Weights of a small image classifier.
Model: 32-pixel images, arch resnet, activation relu, depths [4, 4, 4], widths [80, 128, 240].
Training: soap at rate 0.0025, 15700 steps.
Data: 42238 training examples, 47.6 epochs.
Rows from block 8, named by matrix and row number. Rows with one number belong to one channel. Each number is 128 + 24 x the weight over its row's rms, rounded and kept within 0 to 255. All counts start at 0.
# convs0: first 3x3 conv, stride 2 (model.blocks.8.convs.0.weight, 240x128x3x3), inputs 96-127, a 3x3 kernel for each
# convs1: second 3x3 conv (model.blocks.8.convs.1.weight, 240x240x3x3, transposed), outputs 90-119, a 3x3 kernel for each
convs0.90 [123 138 126 159 145 110 117 142 101 106 109 125 118 150 108 140 131 138 156 148 151 124 116 130 126 127 140 117 129 121 140 104 121 147 110  88 105 112 180 195 145 115 157 137 113 130 124 108 104 141 152 129 138 135 134 119 150 161  91 163 113 103 146 159 142 131  97 104 104 115 152  82 123 126 119 101 139 207 120 132 159 156 165 154 127 103 151 126 147 162  96 100  66  86 131 184 147 192 188 128 137 154 134 162 146 111 119 115 137 152 134 115 136 122 154 158 168 143 114 132 130 103 126 105 160 116 106 170 163 141 163 118 174 100 162 120 112 118 157 100 130  94 111 143  86 136 136 167 137 149 128 150 172 138 120 142 144 130 144 169 122 145 156 149 107 112  82 161 125 114 121 139 103 165  81 172 103 141 134  97 164 132 140  92 128 155 142  78 122 106 134 121 127 100 135 150 156 148 141 176 106 124  68 154 125 134 117 107 161 103 181  86 131 149 146 157 144 119  92  94 117 165  91 110 180 135 141 132 135 139 152 124 119 138 125  94 120 112 149 128 136 144 167 137 153 156 114 139 139 145 151 126 113 120 117 144 120 144 127 156 147 101 128  69 134 138 158 176 161 132  90 123 127 168 131 126  86 101 145 147  86 139 135 134  91  75 122 104]
convs1.90 [135 122 114 138 146  88 118  87  85 101 114 141  99  75  96 152 163 114 175 115 123 136 116 158 158 160 138 128  98 107 145 132 157 135 122 109 108 113  90 108 129 148 136 122 139 147 128 134 132 173 130 121 121 151 149 134 169 133  91 157 110 132 159 130  95 133 128 141 151 144 168 133  85 112 155 112 167  91 155 141 117 140 143 129 102 164 100 122  88 117 145 100 159 120 133 124 142  94 114 164 121 149 130 113 119  68 109 125 134 158 114 114 140 138 140 130 131  69  77  99 122 109 149  76 109 124 118 101 136  82 111  98 129 116 119 109 107 125  92 117 140  79 115 131 132 134  97 157 110 116 160 163 163  97 120 125 154 123 143 155 168 137 139 140  88 121 119  91 157 119 113 139 119 113  81 149 115 119 160 132 140 118 153 190 131 141  82 129 161 133 129 170 144 127 105 147 108 107 140 155 165 146 109 129 106 125  96 107 112 191 133 125 203 114 149 166 115 123 115 115 127 143 104 173 158 119 106 132 135  74 135 149 150 108 137 142 105 127 148 141 133 144 114 134 123 107  90 139 187 162 164 120 111 170 102 141 147 124 130 129 151 153 170 106 103 112 123  88 122 126]
convs0.91 [106  99 145  86 187 111 116 137  70 135 136 138 114 118 145 144 144 151 141 123 118 142 129 129 138 159 108 113 111 114 151 170 147 138  79 137  89 144 143 158 154 122 156 163 139 141 109 126 120 144 152 150 140 140 115 108 136  97 165  92 122 111 108 112 136 134 129  70 129 107 106 102 163 128 123  96 110 162  99 138 128 116 125  84 172 143 129 120 181 119 121 139 141 119 158 136 159 160 191 128 142 135 100 137 139 170 141 129 175 106 136 100 164 152 160  52 168 127 104 140 170 134 139 178 105 115 140 167 105 127 168 140  91  78  99 104  97 157 100 147 122 124 143 123 164 115 147  75 115 138  99 146 148 129 139 118 107 100 141 115 133 172 105 158 143 122 139 170  99  94 130 120 118 103 128  96  99 131 151 131 115 105 101 108 131 138 148 143  94 194 128 105 104 144 152 179 123 153 112 119 132 197 126 192 146 120 139 141 127 117 123 145 122 143 125 114 128 150 148 134 125 182 132 162 121 161 140 156 131 148 155 133 104 142 142 126 113 115 175 108 134 124  86 166 176 116 188 149  82  82 152  81 103 141 147 165 124 112 147 130 105 134 159 118 141 159 167 120 110 100 101 150 129 119  95 145 154 163 169 176 143 127 154 111 133 127 165 164]
convs1.91 [123 110 136 116 131 110 131  93 157 149 129 149 110 148 116 150 146 163 143 132 110 121  85 119 107 129 157 142 158 170 142 141 118  78 159  84 125 104 169 127 139 110 162 127 122 146 182 141 168 159 109 104 171 130 155 144 149 155  84 110 123 138  75 107 156 111 129 134 119 128 117 120 156  73  91 113 103 106 148 115  89 145  76 146 115  86 138 150 147  94 179 163 150 164 134 138 126 127 160  70 109 124 156 133 135 134 125 134 103 122 105 122  97 130 154 182 184 126  72 136 100  95  94  87  83 123 157 141 191 122 159 103 105 113  79 116 123 115 131 115 136  73 139 144 140 104 122 110 114 125 134 135 163 189 163 150 162 134 125  91 151 159  89 102 118 100 129 178  99 175 121 150 112 114  85 119 124 128 114 109 130 133 158 150 134 134 147 137 156 144 112 135 166 117 137 142  78 117 172 102 160 123  98 128 127 106 107  80 179 141 143 139 128 131 132 170 149 139 171 132 121 116  89  98 135 111 131 113 141 122 154 133  75 124 125  86 154 103 162 116 118 114  80 106 135 126 125 118 126 129 134 161 123 162 125 153 137 134 115  73 104 112 128 107 135 104 131 137 125 157]
convs0.92 [153 137 106 117 126  84 153 114 172 106 108 161  98 156 169 117 143 140 136 117 122 103 135 167 140 135 156 127 132  94 139 146  74 120 132 147 109 121 135 121 112 133 148  99 134 119  90 120 135 115  91 170 158 133 105 115 147 121 117 127 116 119  90 121  96  70 195 115  85 135 143 179 114 118 127 129 125 155 116 156 127 165 132  86 105 134 164 134 116 177 130 149 128 112 131 164 104  98 140 145 138 123 116 100 150 111 104 142 116 133 148 124 130 122 127 123 140 156  92 141  94 124 100 118 158 133 115  92 143  88 147  98 175 119 172 128 149 137 139 121 132 160 124 115 107 150 133 165 109 135 142 147 139 122 151 125  94 139 135 138  84 141 103 150 150 135 115 109 153 108 123 110 145 120 125  84 142 115  92 126 134 132 140 137 146 124 169 152 125 123 113 133 179 135 127  98  70  90 114 131 154 102 123 100 153 153 133 119 128  69  90 145 111 131 177 112 147 116  81 137  88 165 157 125  99 152 111 161 123 141 110 129 170 110 127 147 112 148 148 111 118  83 102  91 118 104 122 127 126 186 114 174 148 170 131  97  69  99 145 135 197 138 116 127 126 137 165 105 126 142 124 128 172 111 122 126 123 124  93 131 106 103 121 172 151 111 137 114]
convs1.92 [108  68 117 158 129 143  75 123 109 130 186 133 159 126 129 136 146 146 164 129 125 152 174 104 129 162 119 139 147  93 126 117 145 134 170 140 109 137 142  95 108 146  93 138  94 124 122 127 128 125  65 119 144 116 118 116 134 104 128 126 105 114 134 137 132 105 108 112 139 116 123 119  70 118 140 145 137  93 146 135 115 154 158 125 105 116 115 146 138 116 116 134 130 107 129 155 137 107 160 121 140 143  63 143 106 149 154 140 126 154 101 124 150 120 131  99 150 186 186 158 163 140  85  95 147  51 140 151 111 138  51 134 114 110  95 126 107 159 146 139  99 139 157 103 112 133 107 141 129 107 169 120 108 141 105 158  91 107 132 134 143 134 116 122 111 117 147 140 119 149 124 129 111 125  72 158 160  83 169 124 120 143 172  92 150 146 136 155 119 122 159 118 140 147 129 127 149 145 178 128 104  92 160 140 164 120 107 143 149 155 141 112 157 125 114 125 156 135 117 146 108 111 141  99  87 137 121  95 121 132 152 105  87  72 129  81 180 130 113 116 101 139 107 140 126 100 171 103  98 154 115 168 157 151 111 177 166 136 124 173 107 140  90 143 127 146 115 104 132 159]
convs0.93 [173  79 106 127 157 130 153 153 144 130 146 156  93 147 129 131 103 140 112 128 160 125  82 138 144 127 147 134 122 188 103 111 155  82 133 133 103 116 126 139 107 115 138 118 110 154  98 137 102 160 143 107  96 114 145 120 129 100 113  99 136  76 145  88  84 115 127 136 132 114 141 143 109 134 131  89 148  93  91 116 126 133 115 170 135 174 108 131 104 135 141 132 122 104 102 102 124 119 137 144 141 129  88 134 106 125  77 108 149 132 178 123 152 105 101  97 111 126 109 104 102 134  88 148 187 186 160 152 137 132 104  82 130 153 131  80 163 162 135 147 170 108 121 180 119 111 118 143 150 105 132 159 145  69 110  88 156 163 118 155 164 133  95 100 130 151 117 123 158 115 129 102 172 143 135 158 131 133 109 180 161 137 131  88 119 120  65 115 135 112 134 104 110 105 102 141 122 182 141 173 114 111 174 104 172 142 118 142  84 147 156 170 101 108 137 131 137 102 143  82 138 136 100 130 141 107 171 117 109 139 150 133 171 143 127 168 160 183 127 133 154 130 160 150 114 151  82 159 132 125  96 109 127 112 132 128 126 136 153 145 167 128 123  87 136 102 116 175 133 177 140 148 157 125 124 138 122 108 142 141 165 162 167 149 124 158  93  81]
convs1.93 [190 190 147 122 101  99 104 128  98 114 110 100 158 134 174 180 159 102 115 142 116 128 108 124 120  79 146 178 138 116 107 147 121 113 134 126 165 132 155 150 106 144 124 156 134 128 145 111 119 122 119 118 135 123 127 135 120 134 136 112  74 139 118 110 112  91 128 112  86 105 124 103 113 163 113  94  97 110 106 127 182 121 103  94 131 134 102 120  89 112 132 131 156 143 135  92 151 127 100 161 110  99 144 130 141 141 162 107 141 110 167 151 111 151  72 144 150 111 131 110 105 130 134 172  99 128 122 108 135 135 172 124 146 172 145  98 142 164 138 140 106 112 120 142 105 153 127 138 121 126 141 106 150 120 120 116 157 166 130 143 128 132 165  95 128 140 119  86 184 119 120  90 128 146 173 128  75 136 113 112 127 140 140 141 159 151 143 111 111 150 100  84 108 164 148 100 107 149 115 144 126 103 104 109 142 158 149 123 158 140 137 152 130 120  74 107 137 112 127 130 129  85 148 130 115 140 120  87 138 133 105 182 183 145  86 128 173 135 133 157 141 161  78 161 102 131 130 110 130 114 167 155 114 118 123 177 152 109 169 135 175 121 126 130 149 128 118 142 122 124]
convs0.94 [119 123 102 122 136 101 132 107 110 124  96 117 147 115 100 119 109 143 135 109 129 121  90 113  77  94 100 111  96 107 120  95 205 132 132 116  95 105 115 113 142 124 113 132 157 133 130 127 114 129 126  90 149 135 135 129 140 102 117 128 142 153 124 138 118 156 118 136 138 141 105  96 138 138 144  87 164 111 139  89 142 115 111 125 126 164 123 161 109 120 108 103  83  97 104 104 109 118 123 138 164 114 149  96 162 113 150 117 117 131 138 104 130 127 133 117  85  90 144 115 108 137 106 164 101 125 139 117 133 132 121 119 135 163 122 148 125 176 143  99 128 157 132 114 130 127 115 114 102 170 150 142 161 102 136 139  91 144  71 136 136  57 122 100 119 126 162 152 126 121 177 156 125 127 133 161  99 117 102 122 125  99  87 118 120 103 108 175 124 155  90 117 102 141 108 112 101 123  88 133  76 112 157 121 190 128 208 169 157 108 103 124 168 104 152 172 120 109 118 108 102 118 131 162 147 138 162 132 156 127 148 135 126 114  99 127 104 104 140 108 115 156 115 154 146 137 155 105 117 136 120  55 105 113 143 133 119 152  93 137 154 162  82 142 119 106 147 130 108 148 109 132 157 151 153 129 146 148 149 126 155 182 145 119 110 142 102 102]
convs1.94 [ 89 172  92 124 131 107 142 149 132  83  86 106 116 148 146 156  91 141 115  97 124 117 141  96 179 136 124 127 134 104 102 119 129  78 117 128 132  93 143 116 154 133 114 138 175 113 119 124 138 126 114 114 110  87 140 112 114 130 137 158 130 148 143 141 124 122 143 143 129 114 131 142 120 113 112  94  90 139 159 155 138  91  96 148 148 153 126 195 141 149 113 104 135 119 161 143 108 142 121 152 196 100 144  97 149  63 102 137 120  98 172 153 158  93 159 105 139 109 138 158 149 154 101 149 169 131 169 111 145 140 130 114 180 131 150 143  99 145 145 129 148 156 124  97 155 133 132 150 131 142 137 140  83 124 141 156 134 114 147 121 112 122 113  89 130 152 109 105 119 133 144  63 113  88 118  98 137 177 148 175 123 121 126 103 131 105 122 114 123 169 146 116 116 135 149 110 115 137 101 146 106 106 131  98 116  95 160 145  80 121 130 144 104 160 121  67 157  78  98 119 138 108 134 144 138 149 180  98 145 155 113 133 136 182 128 117 111 114 118  93 123 161 122  79 107 123 150 121 106 139  72  88 116 130 143 136 130 180 109 127 106 144 165 137 145 112 117 140 138 103]
convs0.95 [150  98 149 150 137 148 118 158 122 157 128 145 126 101 166 145 121 127 114  85 130 140 137 152 121 118 108 158 159 115 103  81 136 144 116 150 132  89 136 137 106  81 110 141 100 127 129 147 125 132 143 137 130 104  97 144 121 142 145 121 177 112 142 102 127 111  87 148 129  84 125 113 120 140 121 138 120  90 150 117 149 140  98 143  97 156 151 122 165 104 113 135 118 128 114 150 110 142 187 189 119 115 128 115 101 110 131 113 112 146 113 163 183 112 129 150 121 112 146 140 136 108 109 135 121 125 142 131 117 159 128 108 133 143 114 165 131 100 130  95 133 112 128 138 133 106 132 166 113  86 119 142 124 156 149 142 116  79 132 176 154 145 133  94 103 120 118 148 138 142 144 139  90 142 121 143 110  94 111 139 113 116 131  83 115 121 137  78  92 178 118 139 177 116  98 104 116 122 130 144 116 163 158 122 117 107 151 138 124 115 116 120  96 104 142 132 128 146 173 110 108 149 142 120 147 181  97 104 123 136 124 155 120 142 167 139 125 121 149 101 150 132 147 159 154 110 127  85 174 118 127  97 140 102  62 113 100 115 137  96 145 117 122 101 108 156 121 122 132  86 134 118 119 159 148 133 101 128 184 120 113 155 151 165  89 131 160  77]
convs1.95 [112  99 117 108 105 138 103 161 171 159 108 179 118 117  87  86 102 154 127 105 138  86 116 124 110 162 160 145  95 167 108 143 156 114 141 152 125 105 127 129 140  92 119 168 135 157  71 165 150 115 182 160 157 179 119 139 174 133 120 140 128 157 118 117 148  87 138 106 159 148 150 165 138 126 105 153 153 151 131 106 115 123 109 167  89 129 124  82 113 154 105 143 130 122 104 123 118 146 147 143  85 157 133 140 116 113 135 152 141 125 150 125 119 153 167 159  87 143 128 146 136 161 109 118 137 148 172 157  96 130 164  95 114 130  91 134 146 145 143  88 144 112 164 118 125 160 121 165 139 119 123  95 139  92 127 135 164 165 157 123 140 138 169 124  98 109 106 156 120 144 171 125 148 101 122  88 125 102 116 200 149 129 128  99 158 110 128 135  95 170 100 143 113 160 142 108 124 101 158 123 187  86 100 140 125 146 100 127 140 112 168 138 127 133 143 115 115  91 105 116 104 118 109 127 132 153 138 113 161 140 107 125 119 141 150 119 167 105 152 125  88 155 134 135 133 143 142  81  70 114 100 112 113 153 134 102  88 153 162 124 107  82 115 130 161 104 168 140 110 155]
convs0.96 [135 100  93 143 113 113 157 128 129 136 121 174 148 127 149  83 101 146 131 129 143 101 140 100 109 135 145 179 118 110 159 195 112  86 140 118 159 143 122 127 127 149 135 114 121 106 173 158 145  76 148 116 102 111 132  76 168 130 146 119 130  80 119 115 129 139 155 120 121 134 124  57 128 134 126 139 126 139 144 117 121 141 122 150 151 157 105 141 162  99 160 130  99 149 161 110 126 126 118 122 114 105 169 140  81 114 158 138 110 136  95 104 144 137 150 141 121 149 129 121 135 136 128 142 149 108 146 111 175 130 124  93 131 126 134 145 126  85 116 168 110 142  99 117 113 131 123 144 118  85 123 113 118 113 123 103 138 134  90 140 140 123  95 102 140 111 163 117 112 118 118 125 102  57 165  96 171 125 147 132 147 124 134  88  90 138 101 112 145 145 188 148 148 131 150  85 106 157 145 134 146 135 129 116 137 126 142 110 127 134 113 105 108 155 102 112 142 147  90 156  94 152 155 137  97 133 172 131 113 105 114 155 157 108 109 123 117 131  96 104 127 169 122 111 112 126 124 153 105 134 118  62 164 176 168 157 194 112  93 128 122 113 124 120 144 129 137 142 116 166 128 110 133 132 123 161 114 133 150  94 158 133 112 146 125 153 158 155]
convs1.96 [139 112 132 135 117 124 117 150 149 123 122 112 114 131  85 128 106 114 158 135 146 118 148 149 112 136 139 127 149 131 144 153  99  98 160 174 139 153 150 104 143 115 130 170 151 123 136 178 121 124 117 109 149  95 120 108 142 144 123 122 155 168 131 118 140 111 102 158  71 104 134  81 120  87 162 162 148  94 115 114 184 108 123 133  97 104 115 127 135 155 167 153 152 116  87 174 117 106 141 120 132 108 131 151 158 180 185 102 122 167 135  93 143  71 146  75 151 105 190 174 143 157 155 128  98 112 153 117  99  73 115 145 123 125  67 140 144 152 138 149 106 147 133 165  86 126 105 165 124 164 130 170 148 149 140 109 151 149 118 142 100 113 124 144 164 174 121 137 111 115 153 153 118 161 160 176 112  84 168 126 113 157 157 121 111 122 176 144 148 144 107 132 144 136 100 148 100 136 125 151 115 128 184 148 142 116  97 135 142 140 116 130 158  79 143 102 122 127 144 134 106 108  98 143 104 118 160  89  98 146 130 128 109 116 161 137 111 118 130 112 144  94 126 153 128 143 127 117 159 115 167 177 145 110 111 120 125 124 172 129 127 129 153 135 116 142  91 111 105 149]
convs0.97 [123 160 140 123 127  65 111 143 103 138 133 113 143 100 127 130 186 129 119 131 103 124 162 113 131 113 158  96  89 144  80 144 143 100 106 120 143 128 162 110 155 135 142 133 130  86 137 176 105 186 166 101 156 169 141 124  91 178 197  84 147 163 149 118 141 106 127 148 124 122 105 141 145 119 104 123 128 155 175 147  96 114 136 129 132 106 128 132 129 121 109 126 134 122 151 100 143 114 123 143  94 142 136 111 126 122 155  88 164 127 131 160  96 110 109 124 109 153  88 135 139 118 100 102 111 154  96 180 145 197  92  95 185 113 135 159 148 118 159 119  96 138 119 112 111 132 113 146 118 112 140 130 107 108 119 142 134 120 164 125 141 150 106 152 154 119 111 180 125 128 187 150 117  97 108 106 128 157  94 129  99  66 154 171 139  98 124 115 135 108 110 141 139 118  92 158 147  90 108 125 130 127 126 114 140 113 156 115 138 156 102 126 129  93 155 148 140 168 156 104 126 146 164 161 135 138 119 146 110 133 162 127  90 124 111 117 158 116 173 117 141  98 135 145 159 164 101 142 111 124 138 124  88 104 128 137 127  97 122 123 162 108 111 121 110 109 128 121 122 106 176 155 116 123  98 147 129 150  88 122 124 100 126  90 143 166 143 131]
convs1.97 [111 147 137 126 143 144 138 178  95  75 107 157  91 123 138 139 137 113 152 194 113 126 120 158 107 197 133 132 127 128 143 145 108 114 146  72 169 155  87  81 104 143  57 107 141 137 153 104 167 114 114 128 117 105 125 127 116 102 123 106 164 151 110 112 157 122  98 150 102 103 128 146 160 133 103 132 188  99  97 126 115 116 143  86 122 134  92 137 108 120 141 150 126 110 139 129 174 138 139 124 124 176 117 159 125 139 105 125  88 109 169 121 110 112 118 156 149 124 142 126 144 118 118 131 139 116 129 123 110 123 130 109 163 145 138 187 142 135 149  94 111 125 108  89 188 132 114 140 159 114 136  96 130 143 120 136 141 131 129 134 100 172 104 133 159 128 144 138 122 148  98 152 188 115 163 100 110 116 106 150 128 133 111 137 124 127 111 138 141 112  97 140 111 126 133 124 117 147 146 104  71 120 122  99 125  95 131  89 147 148 132 101 121 129 140 136 159 118 156 146 101 145 115 115 130 135 128 118 163  96 143 159 104 129 129 146 138  97 136 138 121 138 111 146 131 163 126 149  59  85 158  57 146 135  96 128 147 125 137 140 132 180 139  89 135 104 101 134  97 112]
convs0.98 [114 151 146 109 146 105 107 124 168 127 140  79 140 140 131 168 180 129 137  96 144 100 154  89 121 112 104 136 101 143 186 117 113 177 149  99 124 147 119 176 127 117 136 129 111 102 118  93 132 135 136 140 152 113 134 132 134 122  45 167 123 125 106 141 158 130 152 157 122 144 117 120 132 131 126 109 126 118 139 132 127 115 150 121  75 102  91 110 146 108 154 201 109 169 112 121 144  98 116  94 101 104  72 150 131 155 152 138 105 131 114 113  92 119 104  96 147 138 109 138 181 119 126  97 112 154 105 105  87 111 122 166 128 102 130 129 109 155 159 109 151 102 111 107 146 145 146  91 152 131 131 139 121 121 116 118 111 134 144  99 152 104 114 105 139 144 174 142 151 190 127 108 133 129 140 166  94 154 139  99 113 105 130  85 143 140 143 116 133 175 124 107 135 167  67 138 114 165  86 146 126 127  74 149 116 106 120 156 149 127 128 114  84 174  71 126 146 146 131 123 100 160 113 110 121  91 130 118 106 155 159 122 134 170 143 124 122 123 150 167 183 119 101 157 119 146 115 150  74 133 138 133 104 116 134 146 122 105 112  86 149 138 114  96 133 123 101 153 106 106 148 108 171 115 150 125 117 126 122 153 124 161 142  90 153 130 145 135]
convs1.98 [152  97 112 129 158 156 136 133 109 112 144 146 126 131  98 138 141 135  73 152 161  75  88 117 136 100 131 135 112 128 142 105  99 144 123 155 168 100 126 134 148 160 134 103 129 116 102 122 126 138 114  85 171 142 107 133 114 115 125 129 115  92 131 103 127 182 133 201 128  98 164  94 137 154 101 158 146 103 102 106 119 120 132 187 116 154 180  74 137  94 127 143 107 153 110 126 107 137 129 108 101 109 167 111 114 164 119 164 154 118 122  94 127  98 138 104 125 116 150 137 133 172 104 162  76 109 116 145 135 141 142  88 119 101 154 153 122 126 110 133 114 103 131 153 135 147  58 111  85 132 146 125 119 134  77 139 132 128 122 126 125 136 173 143 130 124 113 160 127 126 143 144 126 119 121 133 104 154 121 161  83 106 127 151 141 142 152 121 150 102 132 102 198 154 124 102  93 113 160 131 108 123 146 100  85 180 140 104 159 143 122 117 137 144 118 115 138  76 128 130 148 132 117 173 145 178 151 119 149 115 109 107 105 133  91  93 193 118 119 149 126 127 125 105  96 146 192 108 141 132  86 134 104 129 123 107 141 109 135 127 131 147 122 104 134 146 132 149  74 128]
convs0.99 [145 152 117 142 138  93  88 126 128 165 131 141 161 132 101 117 126 133 122 104 132 110 146 162  99 134 114 149 181  98 138  73 146  97  77 138 164 107  82 138 146 128 141 123 117 134  90  95 105 140  98 154 138 108 166 164 184 149 138 154 113 118 132 109 114  98 119 180 108 123 136 103 134  80 108 117 125  91  92 119 141 122 179 130 128 178 119 121 101 155  89 110 140  79 122  95 129 119 135 116 142 115  96 152 162 155 152 159 142 138 122 162 148 137 132 158 122 126  95 139 128 109  64 168 175 115 170 146 129  70  89 112 140 175 149 129 157 109 130 144 232  92 173 129 121 105 136 125 164 136 119 130 101  82 123 129 130 148 141 137 123 165 140 142 147 101 133 119 133  76 131 138 152 139 120 124 104 138 115 132 144 143 165 109 105 134 108 109 115 146 141  91 137 179 138 176 134  67 114 117 108 140 139 160 133 151 130  96 125 148 170 121 111 118 142 115 131 136  95 114 116  97 117 149 183 126 163 133 159  95 138 129 146  86 120 138 135 135 113 123 149 139 128 152 150  99 175 134 125 138 152 142 120 125 149 113 107 108 115 135 149 128  86 151 107 135 140 130 179 105 104 171 100 117 114 161 115 123 106 126 116 103 130  97 148 144  93 112]
convs1.99 [147  96 133 173 128 152 129 119 148 102 107 129 168 157 104 107 135 130 149 111 113 150 108 121 134 162  99  73 171 103 102 119 133 152 118 138 106  97 138 150 121 143 154 122 126 156 152 161 119 163  88 109 176 141 124 101 108 116 138  77 166 180 125 145  80 105 123 177 142  95 175 138 160 158 103 166 147  91 138  87  93 131 137 162 127 106 105 130 132 160 115 114 113 137 155 106 108 145 112 144 153 119 177 153 133 134 132 148 160 183 113 132 101 125 119 117 146 157 112  85 158 135 113 110 165 114 135 163 128 133 150 103 119 112 146 107 137 139 150  92 110 138  86 142 158 138 111 136 112 106 116 130 118 151 139 122  82 108  85 119 134 120 117 103  82 126 156 120  96 187 152 122  75 145 129 114 166 100 146 119 118 140 118 118 132  79 124 123 105 109 133 142 154 135 108 122 115 138 160 166 118 140 117 103 236  95 160 122 136 150 138 128 139  95 117 161  98 124 119 133 146 173  57  76 138 129 114 115 138 100 116 165 162 163 158 118 145 120 117  94 133  90 156  97 119 102 127 120 107 161 135  98 112 121 179 100 142 122 119 152 105  99 126 137 115  95 151 146 188 170]
convs0.100 [112 128 121 113  98 106 142 110  99 135 140 100 112 152 142 106 140 130 104 150 119 156 135 111 135 117 153 104 101 136 131  81 140 134 148  72  73  98 122 105 156 134 140 139 110 133 155 120 123  99 107  88 104 163 140 120 149 129 124 193 120 123 102 121 125 105 111 144 169 122 112 174 119 126 138 101 101 120 125 136 126 128 144  75 139  87 129 135 131 107  92 128  85 124 131 129 137 150 132 142 181  95 148 112 121 139 132 103 130 153 125  83 108  91 127 149 177 155 118 125 137 149 138 167 116  85 125 174 130 112 118 100 106 155 166 133  51 131 166 144 130 146 123  95 142 170 128 130 119 127 142 140 138 122 130 115 104 115 106 119 126 111 150 158 153 148 183  65 118 142 111 132 124 140 139 134 109 131 152 136 143 134 116 162 125 117 128 134 156 140 137  87 122 122  90 101 147 146 106 105 156 171 106 157 138 165 145 170 124 175 161 120 180  85 135 104 138 152 163 141 137 111 117 122 166  96 157 144 103 108 137 118 158  95 166 165 141 105 129 145 108 161 100 110 161 152 143  72 154 157 136 137  91 134 174 152 135 135 117  95  77 137 103  86 177 140  92 148 134 111 117 114 126  81 156 113 128 127 139 150  95 117 126 141 115 114 122 100]
convs1.100 [140 164 107 125 117 119 133 101 102 144 139 116 102 173  99 104 111  94 106 114 119 161 127 153  96 179 157 108 135 136 123 103  68 111 166 116 111 115 123 145 179 134 122 141 125 115 119 143 166 113 148 121 168 151  97 101 165 107 115 130  93 137 160 126  80 162 106 109 186 126 123 134 116 125 130 118 108 109 144 129 148 161 137 122 126 156 114 117  96 136 120 116 157 124 123 130 154 115 153 149 158 126 120 150 127 125 104 113 143 129 135 132 135 157 107 118 136 161 108 164  59 113 115  71 119 133 113 150 145 112 115 113 128 125 186 132 121 115 106 129 141 157 147 103 141 140 158 108 117 115 118 128 105 178 104 143 106 111 150 103 174 105 142 109 139 109  88 133 177 101 129  98 104 125 114 152  99 132 124 139 126  97 133 149 125 189  98 109 124 112 138  97 122 151 122 114 105  90 125 146 131 149 114 118  97 117 137 160 155 133 152 105 161 140 154 133 131 113 156 109 107 161 130 110 137 136 128 140 104 130 121  88 113 123 131 153 146 115 155  94 134 119 122  99 128 143 123 102 124 105 106 135 166 154 105 123 133  97 112  94 170 149 157 136 122 128  98 116  84 108]
convs0.101 [130 107  99 122 140  88 122 112 127  92 111 139 115 142 147 149 150 169 123 125 132 131 112 116 135 123 120 100 111 115 112 141 119 152 176 147  98 149 104 120 153 144 133 146 134 150 141 151 127 116 107 101 129 108  81 121  87 146 130 155 118 177 181 112 115  94 129 141 169 117 120 122 150 148 156 169  99 146 154 171 149 119 141 143 137 153 116 105 155 135 120 148 111 154 111 135 173 125 127  85  63 134  88 118 102 155 130 152 149 127 121 122  94  83 138 133  89 110 139 124 160 105 117 139  75 108 150 110 124 139 135 146 100 130 107 152 153 111 146 127 186 147 114  91 119 133 150 160 158 135  94 168 170 157 134 149 123 134 136 139 150  74 125 156 165 138 143 116 106 109 123 134 130 124 140 137 182 189 179  95 135 139  96 128 137 108 145 114 182 114 136 118 164  90  84 136  86 114 144 116 138 128 134 137 110 131 113 112 143 133 117 156  97 138  83 132 103 124 123 117 125 142 129 183 113 145 149 142 150 130 115  98 135 122 147  76 119 111 148 117 171 135 131 130 122 107 163 157  93 113 150 100  93 110 126  95 136 122 158 113 108 121 141 120 118 134 116 148 142 154  94 128 168 102 104 147 124  87 156 134 100 120 102 124 131 131 146 108]
convs1.101 [116 136 115 169 150 173  79  97 153 125 126  97 143 128 127 127 154 141 131 168 124 123 135 127 173 103  95 137 124 108 138 117 149 115 144 111 111 135 173 103 157 113 121 137 165 134 132 124 109  92 121 102 150 111 111 131 109 112 138 138 106 102 129 148 115 125 149  95 115 110 114 134 138 105 136 135 152  88 114 127 152 120 129 153 169 164 145 130  86 133 163 129 111 127 138 132 152 141 138  99 128 127 130  97 136 109 160 131 161 105  80 139 146 151 118 143 150 127 100  97 170 115 138 159 104 113  89 128 111 123 164 108 175 108 126 101 122 111 136 133 128 138 117  93  96 141 141 130 121  75 144 177 162 132 100 119 174 107 114 137 107 135 145 104 122 126 103 126 142 162 138 122 107  98 119 103 175 110 158 151 128 161 102 124 143 127 135 133 114 106 132 129 153 176  70 123 134 129 157 129 133 150  97 171 164 106  96 181 125 110 132 171 113 131 117  99 137 137 136 140 148 147 143 147  97 157 156  97 186 142 127 120 130 138 146 145 163 123 148 108 108 131 117 144  93 145 105 110 122 130 124  94 151 149 130 144 126 103 132 140 140 121 113  82 143 142 113 117 148 119]